{
  "arch": "conformer",
  "model": "sound classifier",
  "dataset": "synthesized solo parts of chorales (CocoChorales)",
  "train_examples": 39062,
  "gain_aug_db": 6,
  "noise_aug": 0.002,
  "n_mels": 40,
  "hop_length": 160,
  "input": "log_mel",
  "spec_augment": false,
  "win_length": 512,
  "targets": ["instrument"],
  "num_classes": 13,
  "norm": "layernorm",
  "hidden_act": "swiglu",
  "mlp_ratio": 2.67,
  "head_dim": 48,
  "fused_qkv": true,
  "qk_norm": false,
  "layer_scale_init": 0.1,
  "dropout": 0.05,
  "inner_norm": false,
  "moe": "top_k",
  "drop_path": 0.15,
  "num_experts": 8,
  "moe_every": 2,
  "expert_mlp_ratio": 0.5,
  "experts_per_token": 1,
  "shared_expert": false,
  "subsampling": 2,
  "layers": 12,
  "width": 192,
  "positions": "rope",
  "kernel_size": 15,
  "loss": "cross_entropy",
  "residual_init": "none",
  "optimizer": "adamw",
  "learning_rate": 0.0018,
  "beta1": 0.9,
  "beta2": 0.95,
  "eps": 1e-06,
  "cautious_weight_decay": true,
  "max_steps": 3400,
  "batch_size": 64,
  "epochs": 5.6,
  "lr_schedule": "step",
  "warmup_steps": 170,
  "weight_decay": 0.3
}
Rows from block 5 of a small sound classifier, named by matrix and row number. Rows with one number within an expert belong to one neuron, the router's apart. Each number is 500 + 50 x the weight over its row's rms, rounded and kept within 0 to 999. All counts start at 0. Numbers have three digits each.
Before each expert's rows are labels from the 100 clips, of 14976, where the router gives the expert most weight on average: "strongest on" is what is common among them. Only what is clearly more common there than usual is listed. The data: synthesized solo parts of chorales (CocoChorales). In brackets: how many of the 100, against the usual share in percent.
# router: router (model.blocks.5.mlp.router.weight, 8x192), inputs 96-191
# gate: expert gate (model.blocks.5.mlp.gate, 8x96x192), inputs 96-191
# up: expert up (model.blocks.5.mlp.up, 8x96x192), inputs 96-191
# down: expert down (model.blocks.5.mlp.down, 8x192x96, transposed), outputs 96-191

# expert 3
strongest on: trombone (99 vs 7.1); note E4 (64 vs 8.7); note F4 (54 vs 9.1); note F#4 (38 vs 8.4)
router.3:467497442563528502462436479629514548527538599501503479490433400512522559545462580478443473528493417387415429480468473463470553483494630477518485491460462468510453447601472484457538440578586596495533532463518570561521554445546520446607469585540552587493513482488485478486576492442539503535
gate.0:527520536554540517484530667468559423441574485468595441516561449568429482554576465496471516476522460478506416503524500446600492470581480406483462459508487416537490518492492481572497446449444468548543478552507560547508475443567500508497567457506602458441467427566451544598541554373524484514
up.0:640468459517502489554503590384465534490617533480510430452476554616474466532595518453497523400492525540546566461517540556491509513526486480500459516492535622509514523414489512665448528466569498552500568561492477543522475504514500489583507413544598491584417524548513573549526481464571532441
down.0:544448553492475524467504497481458422426526542474534459584526554518566500499505434539524520508453507546513485533529530523505428563425439550397591468487448440466543495462587476482589509500512524509479396510474477487487515482544553583575463577554547436522579494554614496488512519521466431598
gate.1:399489459485468641523487538523490643507502520534585488554481520409501527565520520481525492537570542479478553539498485511485473501458538507514506546489445447581550526477468447600557442526485489528595416526559556457483516465474506492489561516408563525473596463513470537582519523543411516483
up.1:509571597520480495582459527530495379487461483481487588444541535425510416447455482525604560490503587546616438488453509518528508415479370434472422543486476609549473457501488502444445507570560337407300496451531532568439549464539515471458497450486512532494474436441458470533554482508461445484
down.1:507473455503515534473436457500441517522629475498526406477460468481556452466560547454565471436451511532482426505512452591526575559451546505486500479525477529503476514511411518372512490517498446515585591553517457595487482558523495535522543586457535499479442506424489541434468448526527496373
gate.2:499550503430462494481498453449469380524520493559549496486514490611489507519503498450442447488453522422530469533551481584523541475417399623465491473519464416508465456460516437438448488499403487452433581473486522502633497568513444540420580549464491451503486594485508549521500493538474549520
up.2:424459490519396699505471533498522572480511509550524499503542488422469499572515546462440532445557497528468496507443511559467555440462591560491564464487614535457438420615471447569438453428517520438599493481471550571600505490559502486441523551523521515482505415530552578500560446554463481447
down.2:570562542496545550468441473522491499511441442539458512504446560484497532444495506575508414498445511594480483558460538517473412538545501469484515404639552440471380538421528538489490463459496483504472532476507505497508543568495506438495467437560440519521495557469508511573505515521497556619
gate.3:489536475527537551407478469533485529520474486541524473480542402469402524484510524467447372537513490575541463507417437573468564492480540437484458484468535458489436448534484419546545410486448617514492559476536452537617499542589544491510437573477536577570480510509504573514560440496555491508
up.3:569445585540459419534571451488521297460447456531468484459571565500528477464509520548472537524379519469486487488516499520491444473485387571471564466541400571483402487459498488497425536509498461457455524435455520508560442569503484499458477424485445461542445600529450562438512456521490569524
down.3:525483630417519486453552487418627447558486468526513486571461587486467496561481503520531502530498547575549491499497456520554424474554524476459438534570451507472455599444502419501513481480476447494476556470460490460514456656505532495475473457539549426578532580503436495469476482525430505500
gate.4:537440500497534498536475545467516521498496487440446475522540482503505500496578571531615465495534377442569504439542509454502462517559567486404427596408619425516444513415459483544487535453454565540551451546449501538554424543596596539500556532494528462491544485501486517484583464518504383491
up.4:491543511484498531470477417456510452477449461547460489477518459486466483438415459544469522511421513600454426471559517460435445470419427500525577475586295541497483467488559480467425503519536460447359427483479576431488474566488459499449363467471463540467459483456525478448386440460591598516
down.4:498434490435522598521594484444404455537438535519487428447500520562439445563495473456513579492407477464520454442481496468443523545484522514527474507512489465510416576475542524443454465515425541493460505427444559654561508505532506502548415415509524518505506584519515479497640505471507568481

# expert 0
strongest on: oboe (70 vs 7.4); note A4 (58 vs 8.5); note G#4 (47 vs 9.2)
router.0:461525536539642484514526476548579494472476479459488607496495589548548499535549488501507485563571515423510527500504499469486439421487474581487512469593423555508479504436392498492517506494496471422582545405521411529434489475507415480459478539564475509511602514433511441546402504468557503476
gate.0:524526441437469515542377522549413512524453389515606505499556465536474479511537466484452430447484538415568484510474547444443542454515558535422426546529444481563518492531495576516472459503486571481383508481551512516501527600430558532520458459540505499362326540545494512586559531476558436490
up.0:467507483531613548425499536519500545407549554478525520529459497473518579462416442537568561641575503506486573534531434532448425498516476484454448524447439479537514460506450510444483447471517429443446482487506452492525497510511463482463492505458568468538524493431475501452410335528507608558
down.0:575439483529424479571477473510568556551387559579462513518479641520480463518515493506553528447551471476532518458483498554440414408452465550492496447482458502536549504515506488508561468500538516451539430481605473407413552466490514444391493527492487559515598482544450456455511445611567406486
gate.1:490482561512548438502634535458526508592577481452425572517565528511466557576549574518491453465479572531505466525605484562507540565509561499514546496586503527450511513535453502518484473515456497515600466529454456478507461474520509465491497592576396510510585550504479451490410526518504457429
up.1:589488523547650440419586535398544537544583495496378521470520543539497497556589445506566465548545428452454490497508471535450426516482526521529503481599569547464538533538458499542528521449456480543574396482455474427401468477491477501449520616513490514548540495506431499442383525494435439440
down.1:454457515494489392508478552589469569536393551533549612512527528578483487467510528536520506517558454408522498529448499469460419483577462448523468507500440587488517493489464459514471486415485508429497509503574504495474462478494447580488604468515605478416473510408496459569516534532453448442
gate.2:520511473473510398517520510511534503621547471492520525469548526578425574525552428505479487497414496508491494485525426493511569505580557643550501440537447562465417499452450515567528550488471467483527503493492602532473485500462526468535488531547470441519482542575555418436500582511535538540
up.2:515450498564602573528613526521549460487501591395460448530496522480483477501523377465467523521538500472538509466515607539512435569365490532457526487583522469549526597462409473473472544495455406487543434473468439480435478479510416460496436544484444478538494498461504542514388460588458468452
down.2:524500452432428392537524481480419518545474429438449474441405467550489491546598509506523520505524477463550472562475512423477441393502620462505463425440507492438431511522421509544527540543469587504494528444474508521496471469502450432479472507535518457522440439475433506501572498479476482574
gate.3:530540406530542494514500492548479512482533570503553548514466375507492559470487475493467465552519568534607465462456349443556536466551515375566487488487507485538627447409473516448518520487500494463468535518565519376528485453437573448530525449518482479545523463501509499567612595526503554544
up.3:510454433452419553611483467499475411538472516578424458492544536492516475498494501441475499472547426543539479564391493418495456529471469527531454604432507568452468483599400597534489526477506453486460535485475544567481451471588496479508481409461534522512436489535506556427555464547605515514
down.3:471515490431564420515541473599517553512477588577506618513511542499486490493467500403581515494514469414490511530548479508533518478518364449534560415501470499553575541502511576556452525489448589469572502502458467475470499500482569517430499485533555429441545511574499518601440543581461453499
gate.4:513459532577581532428473473507560443509432495492581465521418432364578523520524499480516527517691461441528526516480471514540492504526505418470419471532499515539493516553455447473516525477506488457459543468591340509522493518536586511548488511480477511529479465585544502409538486495428477568
up.4:558484529491610532382614468507526473486533495409491468501547492387537568543550447496463522595668501462426498484518471560475472522506450464512482477523505546576558497515443503421572555496516404448476511460545473430454615547508478478506531510467461490472507414527438599453425468505438441580
down.4:494531481457459480449531437510516506505534476478507516513624417514555518509499477523470502550475542469550527457501487541393582548529482449482557541553579406424465583404546574418546529522612420527464465490437452558575518513584497546452497524384479501561564512608513604594527410478480453505

# expert 6
strongest on: horn (100 vs 7); note F#4 (38 vs 8.4); note D4 (37 vs 12.4); note E4 (35 vs 8.7)
router.6:551466471430559503450579447461487429417461433556488500479574579472468467489365544500497587487527540547462465517448568494574531497473492591514526498523472527449531418480623537473531418510459460532523549520513464459547560561432499478501420521426517524545487608538406441560538588515501514562
gate.0:418505465594482565509546518502563490509508549456680542487443450371644566464586495472484465458511464582561475453507521486469475491476571391506481442446490527488450586492586386477499480461513487492382439492582459550571492521453461510516455479486499553503517482440524502478502424504428382496
up.0:419536684473513587444493513412517425574525522564525514431446520464468567462519550520449510519604549474530483545489447534545448496563500434488476485473447525520494441495528515467486535511474495511500488491512440555575528642563495500530540554510614550569479576435519508472469461495528505649
down.0:532518498620426556550434441558473432594446499501510537497461485541494445556610471582411452487493544509577406384503447543517613519413575473497489507567463477471407552543474469550514536505513462464459459510441444515509514543521522495396449557442419515521501491580524468509492562423401452517
gate.1:512512459449388457504487532477455514535482457576403531491498478611430545575561530526554459501418534607525496486531446510440629528483602500446507470470530467520505505519531603475467528490531452609555558517440559474398470377485549417471531577516480488532398508613520556539507499482458510468
up.1:432461554532568505479455527525516468500529525355585520454493445372488516451518533495440535499576490432483548472478477451470455519533450397513464535486537536461468501498420461502509511547516549392493509442556507539574466633513486541568515503496451557528574532337484518467486452576525545444
down.1:490492520425622491478470443417509426500506476458540554481426552486495439514408520440498575488543442451433466461354512417456464447573580517486448491504493589463474539516479482568462446456503450491487481472566533552539553567540467538566498491510578515461445514452500484375558408496443448539
gate.2:454519545493504589516554550482550503483490490522548504489527467463430496467467630551429602437498545508402478482435472478579471478448442489515574537576485487421447562509547557507552432509508515533508573412500515483542474549486532508484456573422459505450511584474465540524440388526519544500
up.2:516514522464484588471514492459498444417516451505471453567547521447475504442373582577406560495551440523440503442418487497457471474424487542565561564442431422434418479472492578487478427462488452528445547455501545517615471547482475472479516453374460534506497545551499448498480409496535527440
down.2:562486529478505485541501543407560471542433427501405525464413576542487495432441509463554403599498435547558497457477505469453532469497499567462509507483483513556496532497485487469471479452531464408528360536572575501461519540510503471458540445539428510488445551467500476487513450492539402528
gate.3:445506515501493503415484494549529410507541480484648510584492510495513446519469489485453493426480579397481512506475453515425500459537438492494518507533461593495512488474447451433562418470505549451491443494460540478491433570514495568505576485477489493448474619521491535427460551515601501480
up.3:520521465492493481551506506450436586491494507502387502462472479485509561475588520506573541546511417587569498515554517502511499566486617490515486514439571439486514478567484564574434560506540421568551553518513442544486503426481515401494464537533497510602553430482513443536600399506450534497
down.3:539514556487505493548533522419484574445453511495463523458430507429505515508568514429594618472510402555525486520511529463552427476459567523499495465469522477434538526513451502628527536503473409572497520477508403544541478544510451458470388493538507528533456458460523537500583471480455457532
gate.4:453521442517593492481601512477543548500418438491502471491562541439432571551477486496422527553492455497543550474545485561487422543520398486428463543549531444527438452480529494560467539532525581527523478530519582463639540533468571421438448395617445466517588492384438457521558627513509532501
up.4:523545455558419489527391510548468485496496518506503453550412488542531541489446566535444397581527444540473472431494531428524571546423466447541509461382511507469532468506509413432489498456465528507436569451491554521548436546486510544564542461512560568507371532584618497527528414581491466478
down.4:612436409482567497516416460540538447493452496615489476502448493418446431429522435433487488451562417457436503483535490513462498527565580496553443471508444516411485572461545450473560479484590480457499506454523417596483480589558482546519520488489376565404510479470492504497529508527500484496

# expert 4
strongest on: horn (37 vs 7)
router.4:421507542513511424463546534566542460487449565424505521458473374562482515501465506531511567509502502496506509539490435474456470431478477497577509536484496497426518365450457471434488522554502538445366522470464552537505525508452502478675536564461572490496559469494601471526530521549529448472
gate.0:468485498635525463594517522517436453432543461548457571486460494594413430539562474481469466510422399469478497441592462450491509434528437621468480481529476480499456482597528527516442528442558472591525566428507455508528552510619482445523536505552519410515466432553524562464435457425545509545
up.0:499505534526441541495479407540499436505428545551454499500453489543553386522568615536526489380469507565507440448557465471561531445443476406496568489493417484453450484555556492503479543562517603569445474539438484446463543529552451487485551447502528484593403569568489435628379439430473527399
down.0:439476472494526519509497476578465468497500569502476416563539387524504491550520467481431496542509527488463495532590516479531493575493422501564538564431474497582490471533544489460517489412494529531659524503557539477544492525527557483505528455565577493479485547590536549504568549516593485561
gate.1:489515524488509526516485537534565538486513392568445500468597584497440529533474458487543509476501598525504474482435451436567438496538574542552532559456574548402554486427548576501566478465555537524555528525422519521517517499602343516459415561590557511467528479463559606545483468452398487539
up.1:512501516496472473459596517494563586506433424455528530472504484434463513563577427481480490500426500517627496532519570507518518638466483471537456425516529492499533591540548510475564516484530547543571482492611564477534443557457460561505546552423531582509493507428445446510546544483452460458
down.1:520485539505478482510407490480520532519426458530553571485482568482346477576554586410475415493510470428481511512518566537506508545573468422493436530515431422439473537546528547416433464516496544499609517549540501500555527434469429533480506472573471528434512456485497558484477501535516501498
gate.2:500508578436512369501608501403511350485524425489484533499445490606459420499489428514540597521527413549543583454558477462491463492490562598578511469508482494523522511493596487424460560548500450489477526534520524454408545516494553472550541393470604475561510439526549504473551570471479493621
up.2:523484653518553369424597441474490436497612547433522515466499496646468484480494447506554561504578379518565525549499462510452362433490548551532502520466417503538526494535533480465409492496474509490532540554482497409459528556522493458545547414486565458485501455526487493423519429424504515573
down.2:472546567470503445612481513364517506496541469433584517478456536501445494515509479469471603536524511541497631535431488523476500476499496505514565521420508512462528489486548593506472519562424462560484524440481510484534492448516485464451453389518535494412523540519538457539400546416439480505
gate.3:501486533558497442495488456440485543600497470497445497450491457538402518465511589474497449496594514467454437492416530406438523496532534437511518561401561600452482498511465476527496465502520563531495543452564487517497496484430488569566462612555454497442488548482507465491535400569518417440
up.3:407499406580564578547443496507539610522513562488454527436466433546553530435542540535561374565628459552455518547509445493453470492509481453542549537549584492430557485460524438534540519487452582468543474509535574541493430470423514450585510441515488545554534507465539416512597533614449520544
down.3:469528508561490517447502524502533567444496502493483514538569439521542443574469607556454500477489509502530454614470414560518519464507469363432477525459454563445528533492573539452527480514484598564496514522457477480479519498494514425473482469507542606504642519515494482527551502542435561517
gate.4:494541470435471530585457556440487538522478594537462501488494556474493533428467486436398566367412591511441462476433500525508579495534503485569456539470470630471401531583487546579455505480495522503501598487432565593560593586526416518493496432386521511488519449507529517529541384493474556552
up.4:485491466485440562421570406496503471548433517427525502469514440616532491511541460443494571545484453433535507490492535514497511593489563594531487454438459523544468496450526495556443516492478410499457543475521558515559563514496471543584508556505479490537478428566396410457531508475481467587
down.4:485533464471526540524363454544516429454475508584492514516426500499602560499476503480399522555465548428524362484439548550469490463530548461453577485590497524539460543527484423491511492544495529437457526445474551528543501496589464576541495511498574568478449450524507463533627473510449530555

# expert 7
strongest on: instrument: violin (56 vs 13.8); note B4 (52 vs 9.5); double bass (42 vs 1.7)
router.7:468427396507493569487480474541470589602449443398527495497416551431488494462517420466584511528509531461466610471544471500511384563526498456419591464445497558513562441436540536482624515547457587617482450460468470539529439491512535587417606527501519446439482542490547536459493485563476447528
gate.0:433504423404480487583452493492395403434573552419611500510497524527450484599513604514438480426439461419496533461515513536474565412547469496427568506510544546512500446536430488482483480451488477513473614532480480482433526435536529427516528520541594462482550425498516519551465539382617553502
up.0:461480501599476551470608584558407474577386481523475476498524387480482538518484492469546458522486465475535441527416587480455419506455498537517453505467450535469431560535509501516431572564602512503524552481497486453438482568487461500570477477537492583581533425512531453432563494565398462551
down.0:572451488478527499527600434540439529480443507543465494405422552541511497517516472403446459474456551452496523481529519481581471492445478458472511477435509459476387467471500492552500562511510539435475556497516460579488566505510506437448433417461448400490350464479527512611569456451441534522
gate.1:505502547504408454624574421522558467550556531659546472496497492524473523499480570511479556484394565473539495507492552539519549542472527499607495523476494515591530518597521518479399463480451455455525533501507564567496539529565500504552488491587550441471566476495506452536548517579569583577
up.1:496551516471461563504519480518587554548632532519475506524549593507581462515495499489488498533498447501534530496584526522457552484506526551469513448586465541490492507483507420543512556491560561672477383500455476512450452557562483425507541476562515490503544513467540508452471507467498572520
down.1:464588499450518492519528498460544442479497472469613443484510399539446430547541499475500442544398538396473485556515422482448429522452431586461494537559542479519539484452590397516564441494501482513479402515519485454525511501545603473507551550509476378496455507581369499406497533520470497471
gate.2:507462486528463582453475557515582591589552503452481481558471518380473486430529432517515467546408513505497633560624495522480488601456451487468559510467525435505567448482490500431562532475503478563605416517519455452503499471466502570503585487468409460540459460532497530491463557566446514497
up.2:501470480459514587444498572510507608594554475394523416537483506374477456386501439503537475559433522482482595545629477517515477575499465488480549482473604431506558428506479493426577576451464513595639437496491440423543485452455484585489573552501450464513479471472515514487462555554471511493
down.2:479460426440488588488492517572500466500509488573383479555504437442529523424542528525466554500439534599490499559521559479478517505437530517562527574495549452497380468486464449585544516570503472522523569501582488551491491486476448507505509561474417497532552444559530526553500477522550551475
gate.3:583457549500474480440494424440463401518500568537475506477472446569503518513545442480500571519517405391462505442489512507574509479491546528466482484593541553500498586473491464482426474488528389522508439474489501548536501538518448464553434562546491567545491393554529480488502469520516460604
up.3:524393560519523539514468532474540500543538529504503445530413578433639507520492418467413493505466536434493498448442504443584540458481540551485517532519546506444447482464450597539458455496559548542452457485478457526522577573522480506428492407462538512522549464500525482452511408447505515512
down.3:490512435528531530449441461515465404498444542503503514470517549477567504507590561497394578488533444384499453458491437519488561474501501565441466477556411438656457473468512428481511510512468552454558464515484519550555499556471480574568443426517528552508538513496462510428547473488398402602
gate.4:589511515493433448451506499469405472472499459424510557565454433507482508470542451511517543547499478526434519528467551588415466544525442581520518532487497500544529486519495466541493455396484538400492477582500520491533528539460533571570504516483474511618553482526551555459620468576529472459
up.4:477546603502521487521463536573595606599542507508575515452485546378503544525598445484476486479464602449537536525509537472521515472531535397502530537519546538510503500530528591496414557548547518550482562508506494524487507461500525576507502505465492476588473511496558466593542531405430421540
down.4:535549495530534488555390493626486510564493480526502551503495483544481560427446495404566415563460452480495542499493561503484456496369534463465529525561654469455489499582428480569592542464493489515502515482577516550469490440538469516509519502516518514528526448513507512420478508484492520578

# expert 1
strongest on: saxophone (100 vs 1.5); note A#4 (30 vs 10.5); note G#4 (26 vs 9.2)
router.1:498575467437519408683519423508481573533449519538436510527509403446471542487611500584607478530559514542509436431485460443541548554505490402435425457491520569502486420480441504513527513495541439515434512446512561437530549521478492469424549505489554538489553457480529424570554582533495568539
gate.0:484550455462501469579543444451427513468465511468443556498418443580458464581439522531624496488459484602503482495556521522520538408520618411546471437504546528468485562573558505541419512544485536642442500514451448446527523548514568488448457536489557531521544517480562560477498485471609497541
up.0:461514545528547581420541504529559501494509425451629478544483539474549434427497483462416436513558511494460587500455497524513419538510310607499460558461434562501539486462550471497569485445532555436514441497529550564520536450441479533562469423424469488420489469548449464555515478532476550512
down.0:492487525545352552457484500553569376512446457506605500560503569380430510498530478557536498492517557422558372445541551424405549549512521515461620446481499557566477515490445499483521529432494516490514484477487472582456399404555534516535500488558467496551497528554539467487509456486497529445
gate.1:558562511590548606472534481439634478456448517558510463518538519597528445550463350471486504588538471461499494442459492492578426429593481481466515463498401446414499523399539426507530501505549425500547517533487531510435521468438476493462482486509490510486556490568449498564451611479469413493
up.1:468446516429472518517465417424458554549556441418579513526549489388448534538629438502501550426474471457556460506511492501444549562556562495511431567497580601522496479580416547516398537513457581504547566528550443541515468533504567515472467558560533422523475465477525488483583434466573506504
down.1:541575573493503488440450440517608424579421524522452485515519511557435484506501468503508395551519478473482479493514429526514589550546485525488490500528436461556446499446512453368560622538532521514492444546475521493502467498528625552444540470488393508496604562526466498487421512511504527452
gate.2:466411480444466525573445483521477531564506469535657480511499479465589549481604391544478600405527513510518472476482451544551544519524545519488454523498581645441440535512463591615428608480487522472469549463509535601483482506528507472502479443535508453456485410533554447588575479493460513535
up.2:470557503563533490440567525521550523454527500489400522531487514553439444530355565468491411599481480487475526518526560464446399461503446482527518487514436415537582483463551392389580394508498506537549409565490455439501512490483525523509536532460504524533510604448452534424365555533465428463
down.2:468497514493542496482504550549511540469439496533443515508599461459449479478426469617584462549456482573461539465573436511542483513406480389516459600512558467488495488445516531502547499545456458487472438517552476426519452499350544410519599556441431518573589528413505495436365569615548473409
gate.3:477509454525510570480493533496473497505531512448485422512480485454521513516525349439579514597521561490584676463566479454603402574554425524428500499491465433527564524480472473493517553513508476595532460592502520428479493437470474483455552498494442382479555442467471486588538620561394478461
up.3:553514428501509606562455500517457492503514549472519427510437474445524489502513375488575476591552561514544667472616486478592432634515442499411440466510498428512561491462491450488544582509552453540528470566501559430459523494418489528478519447519461417465547472517491455574537596561417488463
down.3:516522485573551610422511493542454526490510469458539476552482500527513529455579499466457549513493497472477593542551501404599451509459510474503433533587484415527556428449446537511498525534502429569462493453519430477462536443405512469452503499604510409543549431498518557572543521520439529446
gate.4:487614530608547528528567585547515588478557513440496589407455439552537555572478408437449458505512419474520466430456509451517490512508501485461441466463478580554415471519537454488495433492563558481427474538461498517585486535458460511489476507449473529491547586513531517590466462504437501531
up.4:583478489501439513467531518478544506555514476507450495531507513539438503501532483491463450578432480522515383511550462493466582530527511404544506562541539516516462646515460462485500606481470553490570548423375474484512404512527529481478465501648442488484426491459533503483543603494539508577
down.4:398471540467413486512526483486478518454548431494429472565460501563561512551466544444580581499513498462543507450379588496541638428538446534444574420494541524542448534510543499547476496412480502492502550552481544457600585483509582477483511525494489569502393473542462507466586564491496581502

# expert 5
strongest on: trombone (73 vs 7.1); note B3 (55 vs 9.6); note D#4 (31 vs 11.3); note C4 (29 vs 10.7)
router.5:492477456485530456601452521481532502505422532499570508499606428475517527412409488506442587537519423519508538515436413518478479482529486468517541460520452536516502486512405491542539488625583542396488479460508511478453473477457486435563465481461547459497565519449476449591519495458636611579
gate.0:471452527461464535530523594552536468530484558438440580463450527547453516578488451561497490480564507449532470506509500512421454495588453554495503441547594491461412478569525442555518561499474566458528401443578559523478466489532476515446440508547466490475483485493412455468449526530456443526
up.0:495430487492478538424555466427525448512480459530547497375518483527466432447511528467428651460556484379548564460487509511401519513591488516513536524524477499462456500544443586523505487528485510586543517561481464421466534502466461527487422497489648547559552417441433512434514452465582542574
down.0:450517497459453517582439438461514523555546500430506582472376493552504522410543540541509479502407473534409507507586456506504484456453581446519549403510451425456395511466522460498552458499442566480553507526401568440532526524504498502521503451506550554508464506487532495596476436573540512365
gate.1:577579515420454547644486534548405436496475509483519481554397491459445539461426548588537526424466515554452528497513546495440502492550525551463506468542553468466433480497521473497522522526523461406422481471445594541429481570509482509548512501451504574478464603545493494470496455489529534500
up.1:555507527480452557603621518481492408399476531479511461507493439375450489434396564578442572453562445560447447508525445489439494520513526430489513509498535481459446496500504516538548521515496514470456604505502564524541469583438460497620446395430540546565486560449487497587587428498562548520
down.1:533486539445503552522515524425498459541443531554443514483465616508413530410445508542520483478524569584563446489473569474556558512580547631526486541490511474522364563429448493554438480492493537481535490480479574555501498546631520516426487439534476543585505533567520524575478428561486497542
gate.2:504522475507553474567505548442541563487489477565548434467445529459517530493407494603420473415502626580463527459458478532569518464513449493501456524442478599429538497484559573550488442561522607530510469471416534483537537534536528463397453441474442481424534513498522527603400447433495583519
up.2:538474507482423469449518498516466450567527519492452626531523454576452444534629520424574503560477382439506469543513509450422506520466567531492526488557565465562463512499471403442525593472436467438482570500571427548493431457493431596549523533459538550569449477493529512333537521594577431495
down.2:534545527540527596478500530571544427513485492517498560424522476517437521566592459523490517535492478448547485460437446528459493454515457420516541453585593431533435492497497407526446529512523519482581558431528548537487474533549548564548360604499493540502502572572509503484612562514473532531
gate.3:485496379541521508419473540468516558477545522478542452502513453510547554461507589463482491517504437430503528440494439480488482479486493494569536508615515480499594398561460523555601564498545458518510512524540460461490501429385483532453520531486574489536528488507484498508507613640512572497
up.3:449469489577543422459476505495564619509513400486569535435524471534585519431492466518456595623582487524496504486412415514537504559409541446437501522502507480498478475403509525505532508427503425533475525492520421473481469463463496476461505542531525547406598428526526487455512596467488458481
down.3:572568505514551480459427473521551429469493498535362540512611504585502470380423459475476472590512536525540422514467501573455452464554438518451473511585474510413492522435429471552433484524520509581491494589444487510484447559427513527542496613424399508531508514493499522503476466481486582513
gate.4:509563493485626554514571499432578481481504506476441516514432586496471417529486505521585525591588499567425556528512570489519470525433477531426530476451465410529569588470563467466531476542562509509559450483467578431486553498520451465390520455487495479490432502478509427494444544563420409546
up.4:538612632514527545499547505435591485510511406440431529470502550496424447611505483529487464531522451566469583428529547621559461387479479565490585477483410529461534534418586474462532392556560503553543409483431560435519442423465536480332488478456443490465491542527494515478399525489488463539
down.4:535509605474449468506554502471543516475493480545474483523507494535473510529574572523554579554512413488457481498474490482557440515470612529518504550438454565441562519474452543425467512425434515480464554512422495555447524458580517447525516380583569490514410441454452497434543420461503505668

# expert 2
strongest on: bassoon (31 vs 8.7)
router.2:451551532535512470554483479462478542450481474497572481589469466620505611426430521560474411440512458519406512444509513445477431540484462414473491546417426538599502452500481495457530476558588447456441492523540454579472500479501515470561439556502461487471575573505518542588577518491504522490
gate.0:481449449445594513478615467570559523510552507428537475454515495429567556492543430424511521526538523495535662533510484592565582530402576477473523512502508557510498521573504486493459480488399451464393536520502459481515526518505505443471539455498507423526491470528477503452524599550500472591
up.0:507515552563462532357543424531502497512529513505497476501492478660588601480564509457568476522525501491543490420506452454477511485514560513502536418548533521594512506574499528368508455528460627449492524518481471516459416572474531548551512463487440528526538499560528456440499395496574459497
down.0:510493503531421407454567453424528550530445573410478527527465492488404527537460471538512555470446604481471492545535450524560504585469491545450424525397505565515476557530512552442430418444524583569513549543476583517482462448452532492533453462566567552544549551566564470476533513328462418500
gate.1:459486447533523411541506474519442568548395562506500523523537479551455519455525493490610418512590450488557410452441464504470419474496474471506468511486528598497499502524509472500492525453496534521491506507613510532488431469496509461498463506556569551517600463453455466541581602595476374518
up.1:576495539451496572444554476472544394460561481470532472532464570411556461552467494540402577483415520553508595533528559516566537488476491534509507482567513425513458484453474510507510441549477455449502506486442493458542540604517467543507573493429450457521425515568536554455416430391504576477
down.1:525498531461498556562506492478503446413434445534556481579483486544567491534540506450391588494450489563455540480644570512489579474439545534571551450432472397555516535510505481453437539451501397538511532480462447513492527507538506443569480459522469403475429456558511463423503508509591574437
gate.2:442426512498520462466539508514456498509547472462478568476591483665508554469542648593503478524516558495469397426410477558461593483512529503490500489481499547582520539558502574438439524466418470511434583526528564456467513495480456499581477520520508522489570443519498587509503568502507476462
up.2:498504480545628522485541532520526547527445519532526464468496517473500491481499355452576523586550456490502562502496495388505444518488461489517471490466530488505478479522536431460539510532516483527509426543599473473529498489508583541460502487538566467486555530494460473561533680610466464505
down.2:532453512529520433447491531470599508460537443496500533468555485472410429519474468525546500521501494553485504504380443459476431510531461391556513519518508551432444445445497479533563455550536523423535397481558456484507479555395524509536510527408503598497584560463479505453522452605397461504
gate.3:483490469403549415463559464466491479453537566515458527521501503607528486532550496536476505491567424452425578525508487561523535519492471527574468475404492601450522555542477411469497485512516537576418500519409464528553555479493556434578500472467484491546473482590504491440483587431433363486
up.3:503471590484518420490507458452572520451542552540414453535518541434497485568535482554482482478490531458487622520431541483557446434560487556453456581397450478516531528497467527381527555567510571534643403467451553542494436432507418413529457487435565494473450556399521488510352405486417451486
down.3:570485492503511551536497473474492415473466415563457397511455554521508459443528610474513525468515533522453503570526496560451488506515561520525491492488523488474488600536464464519563523385534446557594511411441450552481500510523555511466484540633541559418476471596547415473430407404521468502
gate.4:485436463447442478540534491506498595530539453403529530472484626527457608484506537513491556364503517497528436552509500553462465518534565474562486544517441518482439488389542573510391429504426559539461599457506484455558467629471465469535485479516546505546452445528505520575551353477552489430
up.4:523482477459435417544519356478472508519542534557487416503463526507522519417502495507561496483461507493598452541435563503555595462560475511558447530551582536485441465496406480542530457534616543621494559504459482520573387431456502402551482466477508501516485447474473564522636551577522536538
down.4:430496513485470493470485531568601450547542489557541469519497512510513539497541469433505566453496505400436424527508563443527510467517596480539449534508418522532508472557496519527482565489464550433557480554460428465472528581540477511530510530573536471411419458493491434474532593464560523464